config = dict(
    train_examples=195000,
    image_size=48,
    arch='dit',
    objective='edm',
    fused_qkv=False,
    dropout=0.1,
    moe='top_k',
    num_experts=16,
    width=192,
    eps=1e-08,
    batch_size=384,
    weight_decay=0.2,
)
Rows from block 9 of a small image diffusion model, named by matrix and row number. Rows with one number within an expert belong to one neuron, the router's apart. Each number is 128 + 24 x the weight over its row's rms, rounded and kept within 0 to 255. All counts start at 0. Numbers have three digits each. After the name is the row's rms in percent of the matrix's.
After each expert's rows are labels from the 100 images, of 14848 (inputs lightly noised), where the router gives the expert most weight on average: "peak at" is the part of the image that holds the peak. Only what is clearly more common there than usual is listed. The data: photos of arthropod specimens (BIOSCAN-5M).
# router: router (model.blocks.9.mlp.router.weight, 16x192), inputs 0-191
# up: expert up (model.blocks.9.mlp.up, 16x96x192), inputs 0-191
# down: expert down (model.blocks.9.mlp.down, 16x192x96, transposed), outputs 0-191

# expert 7
router.7 116:173151147136086079131123117123100116136112155149101136087136142120138110104119169115099123128127142115154126111131166130121138175142113129119116155123155111118153150149087089117081119150095128138112114129116124138140126146109116143087155154130129142107116109137143125104148169071144167165129153084111149121149142179106163110115114118116153138111118157153165099134145150142122156156124108115140166105175094121099118115162150132162142104119137116114093107110094144131144158159141140152115153063110115132109093134104144169067139136140177167120139055126121154120159117103152161154
up.0 210:137133118144164134147103104119095135082125102156144136120167131127135129118113131108165159090147099127118138066113128085159140147092145128166174175104120162128106102101112144117147109146111127133117102159157121104105159126134149137114168114141145126102164112101186105171102133117109115160147142127120100117172129139127127152166131178149090122134171149132178170105114110151146134124123138100139175150146126166092147114118064140119112125121108113153137108173102151083112092094109104136158112117123130127141111146134138127119125160111171106120101079146107092165141150126109144128
down.0 230:131134101135121137169101117157084131157137112156139132141071108152123123119120137128166114150151129133130147176166146100160138118118113115078166163104141109097144100114117094143089122117156124106119124148122148115123150118121119165108182117142115116117156144162067145093126136167142141105170125113126159131182124102125124115087116199096089109122115141135165098066099099103122128111137132145114104106095128094086118113120161157125128145142144137114136111095096117106108114115164153140155142101143143141133123110114120133123124100141067122144110183143121140094106084134168112119
up.1 116:118103151152121125114145126125144147130144140207127158168162161162101142140142120159139105143143120141098115129143090108080147134112163132083131153132145154080111144119164114155103106119149132083108099118155097143128134113138150113157097138129158121094121148163147128136120113134116129113121149188140128114151143105137156133094126119117099107133167116105122148127171110160171126161106125136149150158070114079132136088116138134137122181142176137133155119132141139087090084112165133129140180075166166120134119135159125116137150129119089153117142105127129155143149092147151150159
down.1 089:122125134142135095105132135149104110140135081254122124115117137140091106133112116117148127128119138113142146144147144125114112044122108126038164143142114100141159124141126181112121112108136094147158113103133128132141153112145128120144123128135151106103131101122154139106130126094152096130136148127115128142157116108131076160146143119101126115099144106126117109111133128255108134131111091117138116120086122139101103145128124114123141095119127137121157126131125163128113140146123126113163102146147122165127116115116115142144105116111107159146118131148127130128129119127145156126
up.2 069:129121151171095102087110172134133150136160137105094131111119143146125056100146144083110147125133105159159117141108121118103123130116162131112135112098179103104132154139129055143153139152130140128151139109120126136127107154118150138117117135115109126102110179131119144143096123118153143078152170118125118091108149130155084102126114089115113107114124097129114146125167176156079127127128117098148132131121132102184095107113124135171116141145100150135080117129136162111070147134162176126148181108117138117161129146173136089160128134124117089102158132132112143111125092128109146152
down.2 054:121106121109129141132150131134125146110141093147138069121122120118102143151141112142132184106108125139131140137110116135126124080159107129099140155126116098124144123118140117170106135092138145120143134102118140128125131117082128123135096125125144134096144104116165124103146106253132124135076128107105127136182146104113149145086144112162140091126123120115105154118152097151141117069152128121120145121105135097118138157127107120092154155172117145151135130156109199143140090124132146128137139089147143151110093110116125152103112123126116145130107058137119150102164082131179118156
peak at: top right

# expert 5
router.5 075:102126130110162142136146110142140169136151104085140148129139109151128142147098142106173152161111124134136152139132149108138107082167089164136149105140119137167125136125145174128132080122123138105118132137172095148132152111141140134157164112137166147109155113115127112148139134137114125139121122138119117153121117137133116106183167168129125172140146178140103145146076163027148145161179134142173141136128141150133150175126156146136146155138137141131147161166143140163141148114121152127143117187129127072165132118071121160131099137130155128154125158130142126144132142163096128137
up.0 069:094127130131092130158139142168152149106152095103134179155126112156107149145113095160121117170171154151095092154156103117149139150128126125124113102153094096135126096124126105125124075070142112133160124148139091194093121114119117125138158136087145102152151131128103148104138130106114140106135153137165132149137099128085096129109098112145138136147139120101118170127113079117143114115087143143156123163107130123108164135097100149111128144176156177122147159129119135166129111139107126103153138125142112091114129075129117132133082165090113158188118139138131121147102152147143083120
down.0 074:140144136185175118139149122120126135128109092136119153136149107114145105142115087116126153134171161080142083108110140134134112109123110150132119139138153156105106115123123140145141124155093107141105093116078115121111089152105127120099139158133108170136142125102130129154107140100117135135159181132143127135091101123086163172106120106105166131224138107149146099126092147119140102111140168132166116138110145107120089128151170133129109130085109107128112130116154119127110137139120155101156097176144174140108119147113109141173187116102142127119148137122112148109189113119100085123
up.1 138:130102130141099124099121119131183114151145122168076114133142128153137085132152122119111162170119110189123160123131119129111131103122150166114175161084109165075140175094168115086080124148126127111129097135127109104121117122117180087142098126163150143144131158125135129164118131110115094140141129133161157110159139153082126194144123124148115116131106120126118188124140118161188134153120117153141139155171127118127142092132115129154154176146143093116137112102135117124140108087154117132132155105098114133129128115140143122103143135157100158083096154139108135135156103108116116161
down.1 157:118115105119145060096117129133173129121146092147098113131124094091095096147137127157106101109112113050114163130137128117112128130138132172143170155082146099169123180098177112164151127103116127137125100118143107111133114116155096114133107138156108110128129099155125127093131118122138161119137139140157108105172129122097130070082131112117105131125175125128112074157095123147079123127126133101144115100087139137139114085126136128153153099124137167131134124158131160134139118086119145135129113156156160135130131147103112117160106128111170134161080080118142121119131145148175109151
up.2 077:158097130095151137106158117167149151137171126082154128094132134160128160156108129144148094203085138144124113083130167131137146134094095138157138139146118144100134131159110179090123070119127119132097120146159065104124113088117161121159142115134135115124148144128074112182107151092110115161130151110119106134136116142104138118172128130137125134141157138142141129099128118103146155180139134105170111113118115157119138136167093146176131126118147106150146108131131146138177138124139138151095125091122159104124106117137123176127094147138150128148135134152118089170137105139119175144
down.2 070:140094115095143152119133141104126144132191118063140101159117116102117134115098096093124176100095154119141121159130088142125103128077151123096133116158148122172161119161111099168132086128131106155130137140124089069104121095115102141151133094155115120159128097110181118107098146112123121099101142094143134135147127113110136150116163119127134088145120123151125140104145098055117107181103109176137157151123129129118147159124169149138096140130119148117147083138141135113179114145143145145111122148152098141105102118095130182131167130145115125147138137125152158100139115131125116122
peak at: middle left

# expert 10
router.10 104:182129148127092103116129120118130122136094123127104125117123132117160080083121152115106181137130124095122124136140153148129167096085118118140138137123160141111149132149116060127072095155068116113085118116099135137115136151078132151131121125129080160118137097120110121137116149042131141166131107094112121145115149164123090115144091117129134121133122152136159103146147134182137136160135115147126180090157087109126141137136126132128146118122150106097120097106074132144133142133132114141102131130123115161124101122075132139095136136156157161117132128125110137101195111092137127160
up.0 134:075144122159138112135107142150137132126153113159159117110113127153109144137145110149142088132138150184130133142095079135139098156161151121137111118114091129110114140132126184152181142109160107141148128125162123126124139122162126074139107135131171113172116126138166114099132123204118151103135175160178146095119095096123154168100150125117136128125126150137094173120119107110134130105123131106121090162108186154127116096103124131117125109126109147152122155128187105125104139118142122128153118148124131108097153115180119146112140151090115116153105143116138107158051150141144128113
down.0 111:155131127116131197128135128124130117131116165156108134127130131165110151158140168125106056155122097129138133151124114127132141175122130129193143136124119154140125097123118201127158120116120147141158099143138102099122106158202144166101141124127145141129140121125186129106123115085118139106116110092134145167157149132134183146125109135125095145030130094104147131088129134098147103144142138129173099131119088131122125147088121103136120132113126115149136122112117091140125113137152105118101135187132092141149120137146137108132154162105125103132124135167114109139107111110156155122
up.1 078:086092142136135118078138131132127159129144121188115119115142153133122129148081151131160135121105092120108176078119145120145110110129157117125150118132156119127108125139120136126149085141111149089152100088156071117081122121114122125122103120119160124084101161149084116124136079113098123064127138151105131113145144124140071128087188145120129141111135124116077130110148148119127121135095124137151085141123106101159124132135112151145094136147127132147097136144111127132100093125142129153132171093150147115174124124124150106141110119110123135103105107123077128101142099172100204147
down.1 096:153124134152141121076111078143127102110146088081113153102121084115147124104118110097139113129139097129109151172098107100101125188095117125148156109174106101133130104136115091121076110155110114149116132122115115122116101087106091129148098095145140132109110102107154111114106091117125139131177167129136183132147121145122169191119141125102172116112139129125114136075116116165142128117139076140124123132129112141085122120110122151134116120094159101142120137122120139141150113139112161131118093060143106139140118111112123128126123129111117150152129121177107145171134159107146201131
up.2 064:125164112098153141105098104113074102116139109101139129123114132138130136107121137123127111057117123114131137081107136150102124165126146096177114128121134126119079137138155154149158160188124113138093103139117114095168084160164130117103147110134106157104121123127125052163106143169140155111097184099150169105137113111144125086143146123127140106161097126125146111118107183110148118140157133089136107115119159164125127143122165130129106101117089122114135115135146132115114145122168141123137120138113110141089116165133143129115124102130123098096151121123108119163063101151125188122
down.2 104:149152087088092224142138129146104134116147129155135130130146133132112126109134127113117159149143143146144128151138155136086147094139149105031176126101109131160150166132140086110129166110115126130155126139151132148132105134170129109105105104157155120102115127144151157100117117202110128160124131100147087119160138135154153152094153154108133087115137106137133158090123140063114168149116115149123122136102118128167135135120113136112149121132146133141122126137143120097132143142116133100159121100144137137108140087134092131152149142130141091155129099108151130130146150128140193160
peak at: middle right

# expert 14
router.14 129:190145135102127133113115117109114126149081134116113120107140124117123125125100165087106111118110141099155137119142177131128106127155071126152123146113165123139165137136114152112094119139076126144088105106121125125160103139129122148097173152173139145115121114138121144138153155097139115152111130091077113110131154163117135100163158136135144167099113153135163100129123162092113139156137110128141159081171081135120132126162168122145144098090120092133106123106101135155144158166130147156107135124091119102126108143048131151099128126148166165111139123134135143094184099110148141159
up.0 069:138128144138117162130105097110128150127129134082131099112153158143135100095138149142097151111141100136137145110118118150128132068171160099191113142139114150120151130113125121097180190165162100125127114122128181088153128122190141144122105108149129117127121118108127109147103147204157122189132146119125094114138145132120188104139164161106155128104115152139106123113118157138139152149149100136110127128133158140129086123129133135122134116138085123121127078131148133099143148105155142156134131148117145141146106137132158138134157110177162109076137137144138110124058138126092158139
down.0 098:128148134143103088140144140115138138127114129095114133125141139131138137122122118157136102114108137127149111125125117125128156212091148155060137139118131115136127141145132104129168115137142137133136122129100095117109140140155122143141130123125133129051135130138118133127130137054121121151116128126122118149124121117118255125069113097132121133171144126138127135071151148185141114134112137128169105119102126131127121133136127120129124096116144132142117150111122130105120132144129134124143125105130134117122134107171120142131153127135111124099112066160142132106083123111113190134
up.1 059:104145164145068136181155123141150177117184113117139153112151125138124101105136141116118134183137129164149111118124098138121119071172150169137156155131130116109130149114121061119130120140182144095170146134172109126106166107117140127164148112172151134129136155108122131127120142131122118113119144108126102151141134162128133067159137149119123128077134169152115114113128140109176143172157109143151160143141141132136114140134136130128140168157119154117122133157145161105132137155128176154159170178120148095163129143118155135116115122160156132118146151139118101147148177166113134148
down.1 072:109146119183143056131138110110122124149138156097141156143111151121124127132141118111138075129124123136127131131149122127145113171137109119069118107147138131124123133147123188146100132138100125112088140144120148120098127139118140130131120134066129164072131152139099134164115148166128101100150145141140109148075109124130207137182151145149152121204107140151134115149116115041123119102133140143135155092163148113141134087126129136110126143089130101142107124123133113095113113132096142116125145096115130138111109146072105165123116135140123110126126120111126122109191126120149156107
up.2 098:147130150132154155132153120151151121115099133157113142113120150151106159163112153112108081153090106132124087132148176116136140157083109120112061158143147157105156139134092150114076109122110147120119088119129124133110113144128135112106110140136142108072105100142137145118127138074103131133128124127112124109170115129090185129103124107098117137121121104157155103097149129175117154142131124088161130099109108152115119094147091138139114110131143145133111123146138138100125120123125101167106135024109140119138093144118116102094096106104129114145133082149121099150156124154191152126
down.2 101:106127118170154154143126113127122130133153129139115136139143146127120134109125109079101092146162112147129121141133152130170126161116124132225125141151120127118142127116123128121062149107081119142141178145150169136129139126087097127127099124143118121150126094145112121120118137164129138103153152118154151140157130136102092138166118124128139121201157115145102131111107110104122131105128123139083193125142140121114153106162170152108112156107127099116123121133141126086123107106115140136126132036107117169102124145091132108156128149138123109149139133093148181098167076113109147111
peak at: middle left

# expert 6
router.6 115:184159121150134099129107131102101098138102129171127109106136131113160134104139134117073088106136150120158108142112167148114132157160107126131118146135164128137140126162118126134114172148116098143105117120111165121180107152142121156110157166144116151135114121150128134102142186151167186160099164092097152134154121157122189107095111103143152117109125150138167090132136166151121146122150113119115177103175116123108117120149179122123141107088117113123112097100127109134128166161140132122129137094115119155093121160126138156082168137161163162116140110122117152111098152094142111132
up.0 082:160126152120063088126127106138136156145150115118102102144142131148091082088137135167083093146137121179133119121118089116135119118143167115184115144138095091100125134095113078123143151121133102092134095114126120113123112100137144147129087101135122134149106165150081132152100123136128099117119151106153089118157158124106170092109112111118108089126130104113107100110179117169115140172110078113133137100118124104121117121092124137147141123108107142137116095116141132125128125142129167146123177081106147135140097155168166103134163093183120129098152098144132109136088137120110155134
down.0 103:135136121193175087132120128166111138133100161113150151125146133113121130125155113157145119119134133182130103114114116136139139122104143140176134103122120118116122155125135251149121125116164141115200164133132155137150128156135104143137181099132121164129143162137081148138123138162113115092124147114146107143115121128130106129082137128124146111115109169155171093090110134098142137074130138144117125083129130100162114062128152112120104150121126120169142136094126108122118119105112119101140172067118158123139148138157139133139150109144139129120131108103118131122119154125135102118
up.1 110:150154126145103159113116140091129130106116153120099088141138130141149102126157126125081107104144130104144125108125108121133108106197125118108108141142155126139118140113146083115150188163139124150118139101128167121177120125157139174079168138152120147074133146148166129149137137186160115143088118079097109143178151128123191108102180121074145110137145127147123105112164145129123119134144124138116098104147141144125101129127177143114123102099113110112126095120133104109114131126124170124131142103101128133136112183143132106129157113173136128073165147135129158143108167132108153115
down.1 094:103121133111133167135143137181118153163121141118102102126143126112121118148130132119143131170147114165122134133146192109108143144172124094112126133130111145101130155124150172126110166134143130105145129093157137150150140132133156157072133126128159092094137143122098147100154116182141182130096107086127132111174120134130028143144092110165120119156159132127093137184117113116109139139152161106076158134126126127128119156141115124118102125154125150142141128133128133109112162106174116118119130160131151148108099120107155102143145152127116109161162132140125096116104107138175196118
up.2 064:131145178144105137079098119099137135150118157121079093139138132141101092109128153104121158093098115104141137088150141122135104148119145114128061141088130083113145136139110089108096121171086135141132136078117103133125105161102117155098174109129123136126104117170172104131128148076125100116116130089135118108125161130132145131139123096053141138140113127145143135134163143157102120170146095073147115110145104138102126123114143125156121102130098108103111133116105132150155136136130162157092134104089110112139120137133124145124153104128128153078172121133133143109171060112125121151
down.2 081:113134124076080136133141111135134107142126170085133139124116129120088143139161147105119123102125132125124155154137155113134138161169143059234152136137148113118098164126117190146131136121131146113168085147120129156174148114138128149101093132152181126094137186128116138143155117151117140111183106156162165120124148131109075154145109127170153092148133155142099128151134124085157084130125129118150145116168134096116155173122095121116161123111157102155143138125130115162107126133127130122120133135131138143137098102149139149122143137110135118097128125105097106108107127130143143126
peak at: bottom right

# expert 11
router.11 092:119123162152118164130134129148144170130182131141158127158149140158093152150155143152169140152141108154140139145143086144139097145121177123145137130126116110084127095102107140108130130135223141117181142152163110121097151137135133097157101110117151074147141162151103149132122093147108118090146134139180112126109134110125160176121132152113117144155152114108131173071125096142120144119132136129130110154117148134101139109088102125148142145163132157150154139163174151085127114121111133129158126134167170119128137140166111108166106117117101129150119134167167134142090139154110120128
up.0 103:179090127112142137116186107135116124135139136126133122148109148116139157137153105149122124101148095102096133123149124183145140122122145119137141100150146117086136134159158139079071129146107126103132120143130133141121062164120136086117121097108110111128177094213114118124123151133116173147091124125181180155135133170135146148146113132121176113142129123147152126110128153114138152139094127093125137099146103160124121121114162143134113080129144131126130141131125125098142137130106145142101119119173095128127045100141125145129083132112116141110155129119113201152118129136120130156
down.0 100:134092108098127155150161109114118140151148140084137140123132165128124142156143100113126156127157074167115127129104116187131119159123113132141122113130104151161111136152157116180172118118119115131096133142107137131131081153133112076101141086126130162156165166078124132136079130141138106100096128145190082126138167126148142145120134149138145125130135121125138134135160164096113102144174135176127139154137098088137119126139102126115114165151107115118134139137133140108137135119147134135102124124093171127147061148132131140109199150137156130153133138089168058132113146102129116138
up.1 122:130131107107126139120120118124123104131142087126093133148148122161122143130125103146156145133126132118140100033107115090142123112116128100147105152132162135105082118147155138152104129167129131149119111120139101187114174084135153164144142080154087158134117140105128095169129137127082100100138106097119114137157110121120100111138178090108095130146099126100125145099155102128161134165113092157138098148116143116085101144148138153107107165157166114128142195120140117116095140151124111106105104122145151128087113137107122145094095132090117127109117124146126132200142132155103124127
down.1 109:110144109073125119140107128145106141118163091132107136103136090085113118129106106100159131129139137114138128199174153106128152156119114110116128154128105130138183153177136132091134135082092137113150122126128107171130167096117114168138127119165178072152097112127127174085140143133154134170143128105141136128141123142126120148115103079140113106111166147109131095115153096124106107155108104114130144117111162131081162184140106135111119099108127134124147173132142149121090154144142149130105147113122090147091105096119123131157151119164136116138121131108127122059117103101156128102
up.2 119:134138092126121143119113114134137175094096135115144159128071140142144149117171094122131148172086144125126137099142117069115120127110100110108121106167088161168124127089134134092139109105118164153131147188154141197138134140122125136127150117143125132112149056065147080125123159127152115100141152151161115136107106149087123140106110141112148114145146123146111134115118158122133133141149163145123105174102145148132113113114138149139136118169121179078125141155122148118097104102155115085141124119116111124121159123129095115106107119136111118157081146127154078125098086121141113105
down.2 104:137154110135152107119125126145126070140070129151114171109175169097095126134174106101119107099088137128160127142112160097133180127162150119152108133144151122087122131092115171161121136131129149096131142153100150156128123152105113143112147144154135123082153185182104141129111145145111123160129155135145125123126088099110129118180132128139154107140114157145133121137118147131115127122111139118167147081134159113141147122141106138142132144080139099154105147106117109116081108117081134091156126122147141131151144106119162103153120144103127109109098075119112192125163148112079137094
peak at: centre

# expert 3
router.3 089:138137133144067045142152148135112131127117126092104140121106116116155123126108152124101092138135131133149114136126146131156112079169106156123104090164156106164154138137125095106138130106087143129191159121122148148130113135117120148113164169115143140120114148130109176097146141135147143103127125090106138129161138171131058122075129111136146123089112136141119120118136135100126127108103134138136126146168088107179133145139153150140126088156151143122084120118103133195083129178126153128109195117144108126125106124130144113150145149112148164115117126117102170103115142121117150116
up.0 059:169114124161125117114120148096113100126118147145139102108139119131158105083179128105072055099131138103140158121117124146088104151122121108127139134094160118120104144122113101113120164136121118128114176105114151109198144158090134130106119136138090147123133128139132145147155142134152117131110138129131123106125163131132106080122099111098125077109134121120146088115123157143141129145159150126099150117130090135152096118132168113126151073082109081089122096102125118130106171139135145114117158170124112156111105144133135120131158126170141197104156139138142181099154118097105095154
down.0 084:120182129083127181100119097082119145121177115051132149125138141112105098139083122113122071129149107111113129148129166140121141172168094097144143122129158128134109139127137180131084112104134077100104109142148156123117115095108129119141093117123156149082116127121122155142124133194103105108156149119146125136145123110104059149197134131120163158139135140145107115144108088112145140106148091147135151130123167118102129124135112143121121123095156097124120124141136134098116117119104122157126129115156127134112108133107113140152114107111100122145138114131133166114193128100155157117
up.1 061:138099089128153137139139155124120119100135158184155113146124138164120139143107110116123099109139120132097137133145121101155163116122100141113171096149113130143083122075160144172149129104101153070080132154127109156139151086146150133126132091130158129116154157125115132153115090142147110120103110163137077131119100110151105095156141136138077112103166096107126122118127110103210090129130184129147114148079124117186120127099117138134108133087153134134145144133161151127094102108108146092144141096150126115152151152119136114165127147130092085125133139127101116150121146144104155107
down.1 087:115113153140124189103131133139126135118126130185124108123127124117152152095149092141163090124133101115128132127115133167147102096122125128133107130169124118134166124151123103100137105148131140127134128141140101136118140155091139087119123134117138135079127107117121126136119134112150115126118143163125118122175123154133084128146125076131108125000114153082141122088154120128138105060142149142125123120166130149117117137130125106130127163111110114130125118143124131156112117147117152107118155073085125135113127110082127124130127094140158125142132137124144124094163135121100080131
up.2 073:163144150111083097081085126107111130147118134048103137133150142138109083110127144108118156132127094101116140107133119104137110107166105141147135135147132073129108147130130066131141127145107133115077133126121106127160131122128150166145171083120142151079148147124119096165133141114145112159112163099111081143155131157111068076169145103117121113134138162120147125136162171115129133122148099133159109118112122133133127117106176153153122114109105110103121139134104132144145148120135175102128128162116133109183134144102160120143157098151131142101167161160124135121129153146092169127
down.2 078:165115145193130122108099125134098130142146123253137137128138075097121119140129130159130201123121138130123146131135147131091115088161149136130133123132136139117135179132124213140096124135158131140146143110124133095148106102143114130159169124125103124115118135143120103117132108132132138105129157130140176110110140175134184129088143123124122063118127138131133120140102102102125112103124151147119115137141145143147149141137130107142099141146128135112135116146126141151129147108138099139124174117115127181160123155114100123129131118129123124133142123071140102162130132122145208129
peak at: centre; top centre

# expert 13
router.13 112:144127083130174064112125144110109111116125136089131098109126135105169160093120122106102129101120127090154119121117161151133156082108120123118127126132169191162123131137142178140150191148129111140114143103117188128156146158181116139138105148134091149084132124086124140138115144178136135133109094123075111134140121106127098105124203121112129158120097105145117082132106165168133107120161155140092161122124165143153106141140131122104135126118132125110117112124123121107113144103130091123129116174128127170110143155111119112124158150162132110125091171120119124115112147104096145126
up.0 100:127150144137097105127159118127134159120160121132160106155118156131097129135142131147124140137155108155116103159129104122148117114121179121217093144142129115115134098089115165111163155136134157144172122132142145128096120121182130071124104126157159077133121154130143132120117118160110070128143143146137118109126128119128165137100143139136119126111110105114088136071152118155102119102111145106132107117105157128103145077124098122103097130145129153109121105145144142080129086130117140124180138112153143123100138135159140107122129146163118103121078161156121071159060164163147114143
down.0 086:120141171107104070129126123138110156111100115159099125153135142127162117130111143138161146125127147117140131118122137126079143078152147155109113135124139131131127153137080155141162105129140144150093123136092089084112112112138165109116135123154092136107105140130122103168143123039118096120140169134102104109082119138135191140101142147141104138149120127123112139115106166179149091124131119120179121134154113129132128135091130105150146131095131137147094130121131114141145117153125118164124105173149124137128094148174107179156123147185123118175136171144133123158067129116125083124
up.1 085:074090090122138120113108139159146124125137103088139103138090138136117149149143089115140150105146105140090143134154139108154151141090152141123178112100101150130116091104155164137151134097149117126147140165121102138100117122149173092125132090098114113140126157128128133174066101147123106069150101126146117151150112098151123160135139161159102114134145061104136140124136123137136111107104174117146095150091129123141109131095109162122088127128158131153131190140120114127101115103125100133108116146163128131145150088172123106132100155104094087151086142135096109144086136140105117113
down.1 101:119119112128130104158127163121138133151089156184159117129128141128137117108130104149135118145105182159122078098167103135170090152090142099107112110124154130120110091149152085150112149145088109134146129155112113140161142148124135126129116146120141139087117183132133137134130177142118109130106119132134120164108109136140068139175102142135114138142132119138156155161162139229136122151109152115151116117174141119132154155153110152108119155130118123132127172117124161122123138116119142136129153143086130182157154162117116158116146135141148123084123103081112116111173117131136068110
up.2 065:104096163126168168108143117150125133134135120158144137122155148152125157127133126111155145153112131145131159099136156109112130160111151140177139134086119091120108116118098139121077087122118159102135123137160047124086178118087156116134164089152163152140170109139129112148120120079096111111146131124123135126098122144163110155175122161108110105124175114109150143134140145096144163182143121138180123168102123116098143131111096122149110148147124100141141156141143154104125154099130142137146128100131115082139114096115137173101084132131143158140116127133096136154182122154156132161
down.2 068:117129159082132241125114104143129141094106085016112113112125142125146098132119128102140129126121097132139160134107101131125130091111107151064118120137162151133154084097134192125115136123137132157101123125119108103104155117083145133124144109122108141087117112098117145159114109123143128116134150113144135123205119114123140147073118148132151127063130131146151101119121093119112099121146107153137146133103110131102130134129119136123111123111123127133118128122141133120148143123143136114131118137168137122120105108136132120112142138159135142163151213123135134140126122122123122095
peak at: bottom centre