config.yaml
model: "image diffusion model"
image_size: 48
objective: "edm"
norm: "layernorm"
activation: "gelu"
qk_norm: false
inner_norm: false
expert_mlp_ratio: 0.5
positions: "conv"
lr: 0.00085
beta1: 0.9
eps: 1e-08
grad_clip: 1.0
batch_size: 384
weight_decay: 0.2
Rows from block 4 of a small image diffusion model, named by matrix and row number. Rows with one number belong to one neuron. Each number is 500 + 25 x the weight over its row's rms, rounded and kept within 0 to 999. All counts start at 0. Numbers have three digits each.
After each neuron's rows are labels from the 100 images, of 14848 (inputs lightly noised), where the neuron reaches its highest value: "responds to" is what is common among them. Only what is clearly more common there than usual is listed. The data: photos of arthropod specimens (BIOSCAN-5M). In brackets: how many of the 100, against the usual share in percent.
# fc1: MLP up (model.blocks.4.mlp.fc1.weight, 768x192), inputs 96-191
# fc2: MLP down (model.blocks.4.mlp.fc2.weight, 192x768, transposed), outputs 96-191

fc1.236:525500519490516499474468511522461489533438498524491464454520497488475508479515488469492540463490500502507488515502485540486470496486500477477509475489487542483475530500504502485466494508512507490523443540474512487525553489522560492549500505458506486535480569496484476453482503520516486501
fc2.236:503477532523483498460528513517480510526467503476500543496568497486517492489480485499508503496468539488481471504485501491514464487481507500492489476486492509477551517463528520475472524542510514497491520532499458464511514472524505491460466497488486512443455468509493520566531516503493530480
responds to: order Coleoptera (59 vs 16.8)

fc1.725:510462510498479513504478477508504530518547526512475483477509494485497458462541517545509493509501516499516468503469503525517475482493471509488469450449484498496487530527503504455447471475516488507506464514493539511583559469519513473525481550525494449516454536519491475506487510510479528496
fc2.725:499450514523467473533508526509496485506517470563505499507492475501486485492506462509494474500512502486498590542477534495496479486491529524495523534482510492554531486486487523489485505515527508499498511495524512472491485485486474535455459480517484499423435483485490506518503503474462507471
responds to: order Coleoptera (86 vs 16.8)

fc1.637:527536503538490478482475517509512444538502484486482477464489484536555522468532535567482538454487505475512517490481489514561506464524510519508525506468477490504535539502514510469521501500519516481496465414496511498491500489513496512493498497493497525520540437510501521522467510520463503470
fc2.637:495496432487436467513510484480505496510492509469490502512512517499505502486510488506479482517503525500465479478517501479445471489453494485525484475476537458482513488487498442498491537507511486508521514446462502519440504457499497481521497542470506481503530536503432513537496547461491481504
responds to: order Hymenoptera (54 vs 20.4)

fc1.260:545498542518453508450513504495544474519490503505506512485545478504543539501501520478466507514518481469551479489471483529487508500495487517502494491532469552515512549520497557505520484482487506500498503472508513436539507499507471506497467499515499505535508484523542465522502489549506469510
fc2.260:460507512489467482474484496490457519521501490518465508451501492462511465508427494479491501495514503473437507519492538431486531493462472520523508478518488517450504479481479533485494519497488534504494496515525498426520502517502470494493494448466496489470423491468552501557517507470519514503
responds to: order Hymenoptera (50 vs 20.4)

fc1.556:513484521495482504437476496520531545557538539493467515556522470497507520492476492476496519492512495497524486513510534495512505471485508527511485513480501487530478505507505512485513480497475481489502471586501478465522455517527498486506469527449506443489492483520533471523481507532457460498
fc2.556:476477523478483467419528501521527489562484478499493489523506501500496464502521479473481491528519499477491530508493502508473509497485537505527466499473501505460511510483492495501492492496478516485469530565502514477458503514467501510505449503459510482471473508503496479473499508443431539490
responds to: order Hymenoptera (41 vs 20.4)

fc1.227:541502471502513507512502515457498501492510484509490512527510481514482471487529519517477503550512459515483509469533566464483473497514472524510498563531513522482474468511525546473463513522500457499520528515467524533516494488539521519479483454537522486470514497538519490493498508494479479515
fc2.227:503480503509538515513473495522491512502487426531508503520511504519489474496465474537492481454496468486511540526493534511515527486519489519513484509514506514505501497505527524524545494512496544523530452500483419491516471505484519545473498508506500476536474508466520488508494487477519504499
responds to: order Hymenoptera (42 vs 20.4)

fc1.400:510506549537487490516517481485506406511475499545503451552534512509481470458486482500515498528532504540494507512491507519520530483511532525525503493486471498505524467464543496516451514509513536499478543543540488463483499533538510481494529493500506490522541527530473515509467514490466441475
fc2.400:468536521492514486533519490493505498482541519496469441523476515519456467437489466483497503488516490499516503520524518479484447486483521495528538533522495533496484474465502519487501485489498477443455459547497482531469471514454470499477490515505518515494523463502511516444477473493454537506
responds to: order Hymenoptera (41 vs 20.4)

fc1.351:516488498508495521489523529499476502491461482495563460528479519571465522488507520522454482489545457469510471508543487494480490496542490536522513481533491515498450491501513500501577528512524496539498537509484506533466451523516513493514515485502514498489493530512520492478492465514504485514
fc2.351:496507444488453503496491483467474498485503466472531520522505549497503515504507490524433445489499478529488506496536534517478502502546558474495536476527526495516517532492502472509479504505529488537522485535450498451472470514502456474519527508523550495533522482482469521505498549561495513472
responds to: order Hemiptera (29 vs 11.3)

fc1.428:465478491491507502505552509458509454512533475501449509486437539465569523473500437489558506461487557525512490496513430525516474504531514433453525461512511507498505532541498491490487488520508507483497509485509512499479506478485546483526502468491478524509544479493509521516492522489514532513
fc2.428:512518503502511494510520534496498530491540546492497474488466462533507512516465495475512511489549540544525492512527553518483490495515494456509492521481527548469512499527496490493510497497486557493558487478557499469475487540496495490499500522512516550472494506506471492489498541452524495505
responds to: order Coleoptera (47 vs 16.8)

fc1.211:553509519540505484515509507492473544475530510502503516522490510520487575472532506519500509463478508488502478560512519506543478460501460571503492498552504541533493492526531513477465463506506514477495492455507522484506541480555484495536482519459505487529516446514511484515452514518485491491
fc2.211:463497528507489497510492508492472487479484491503504479546500453492524463472490522520492479521462531513437555519490447551433475538479502540512497537527493488495509505500521497501458474512523505502517508464507499508505487476471515479475513481461500527518550541508519472503455516481469498475
responds to: order Hymenoptera (45 vs 20.4)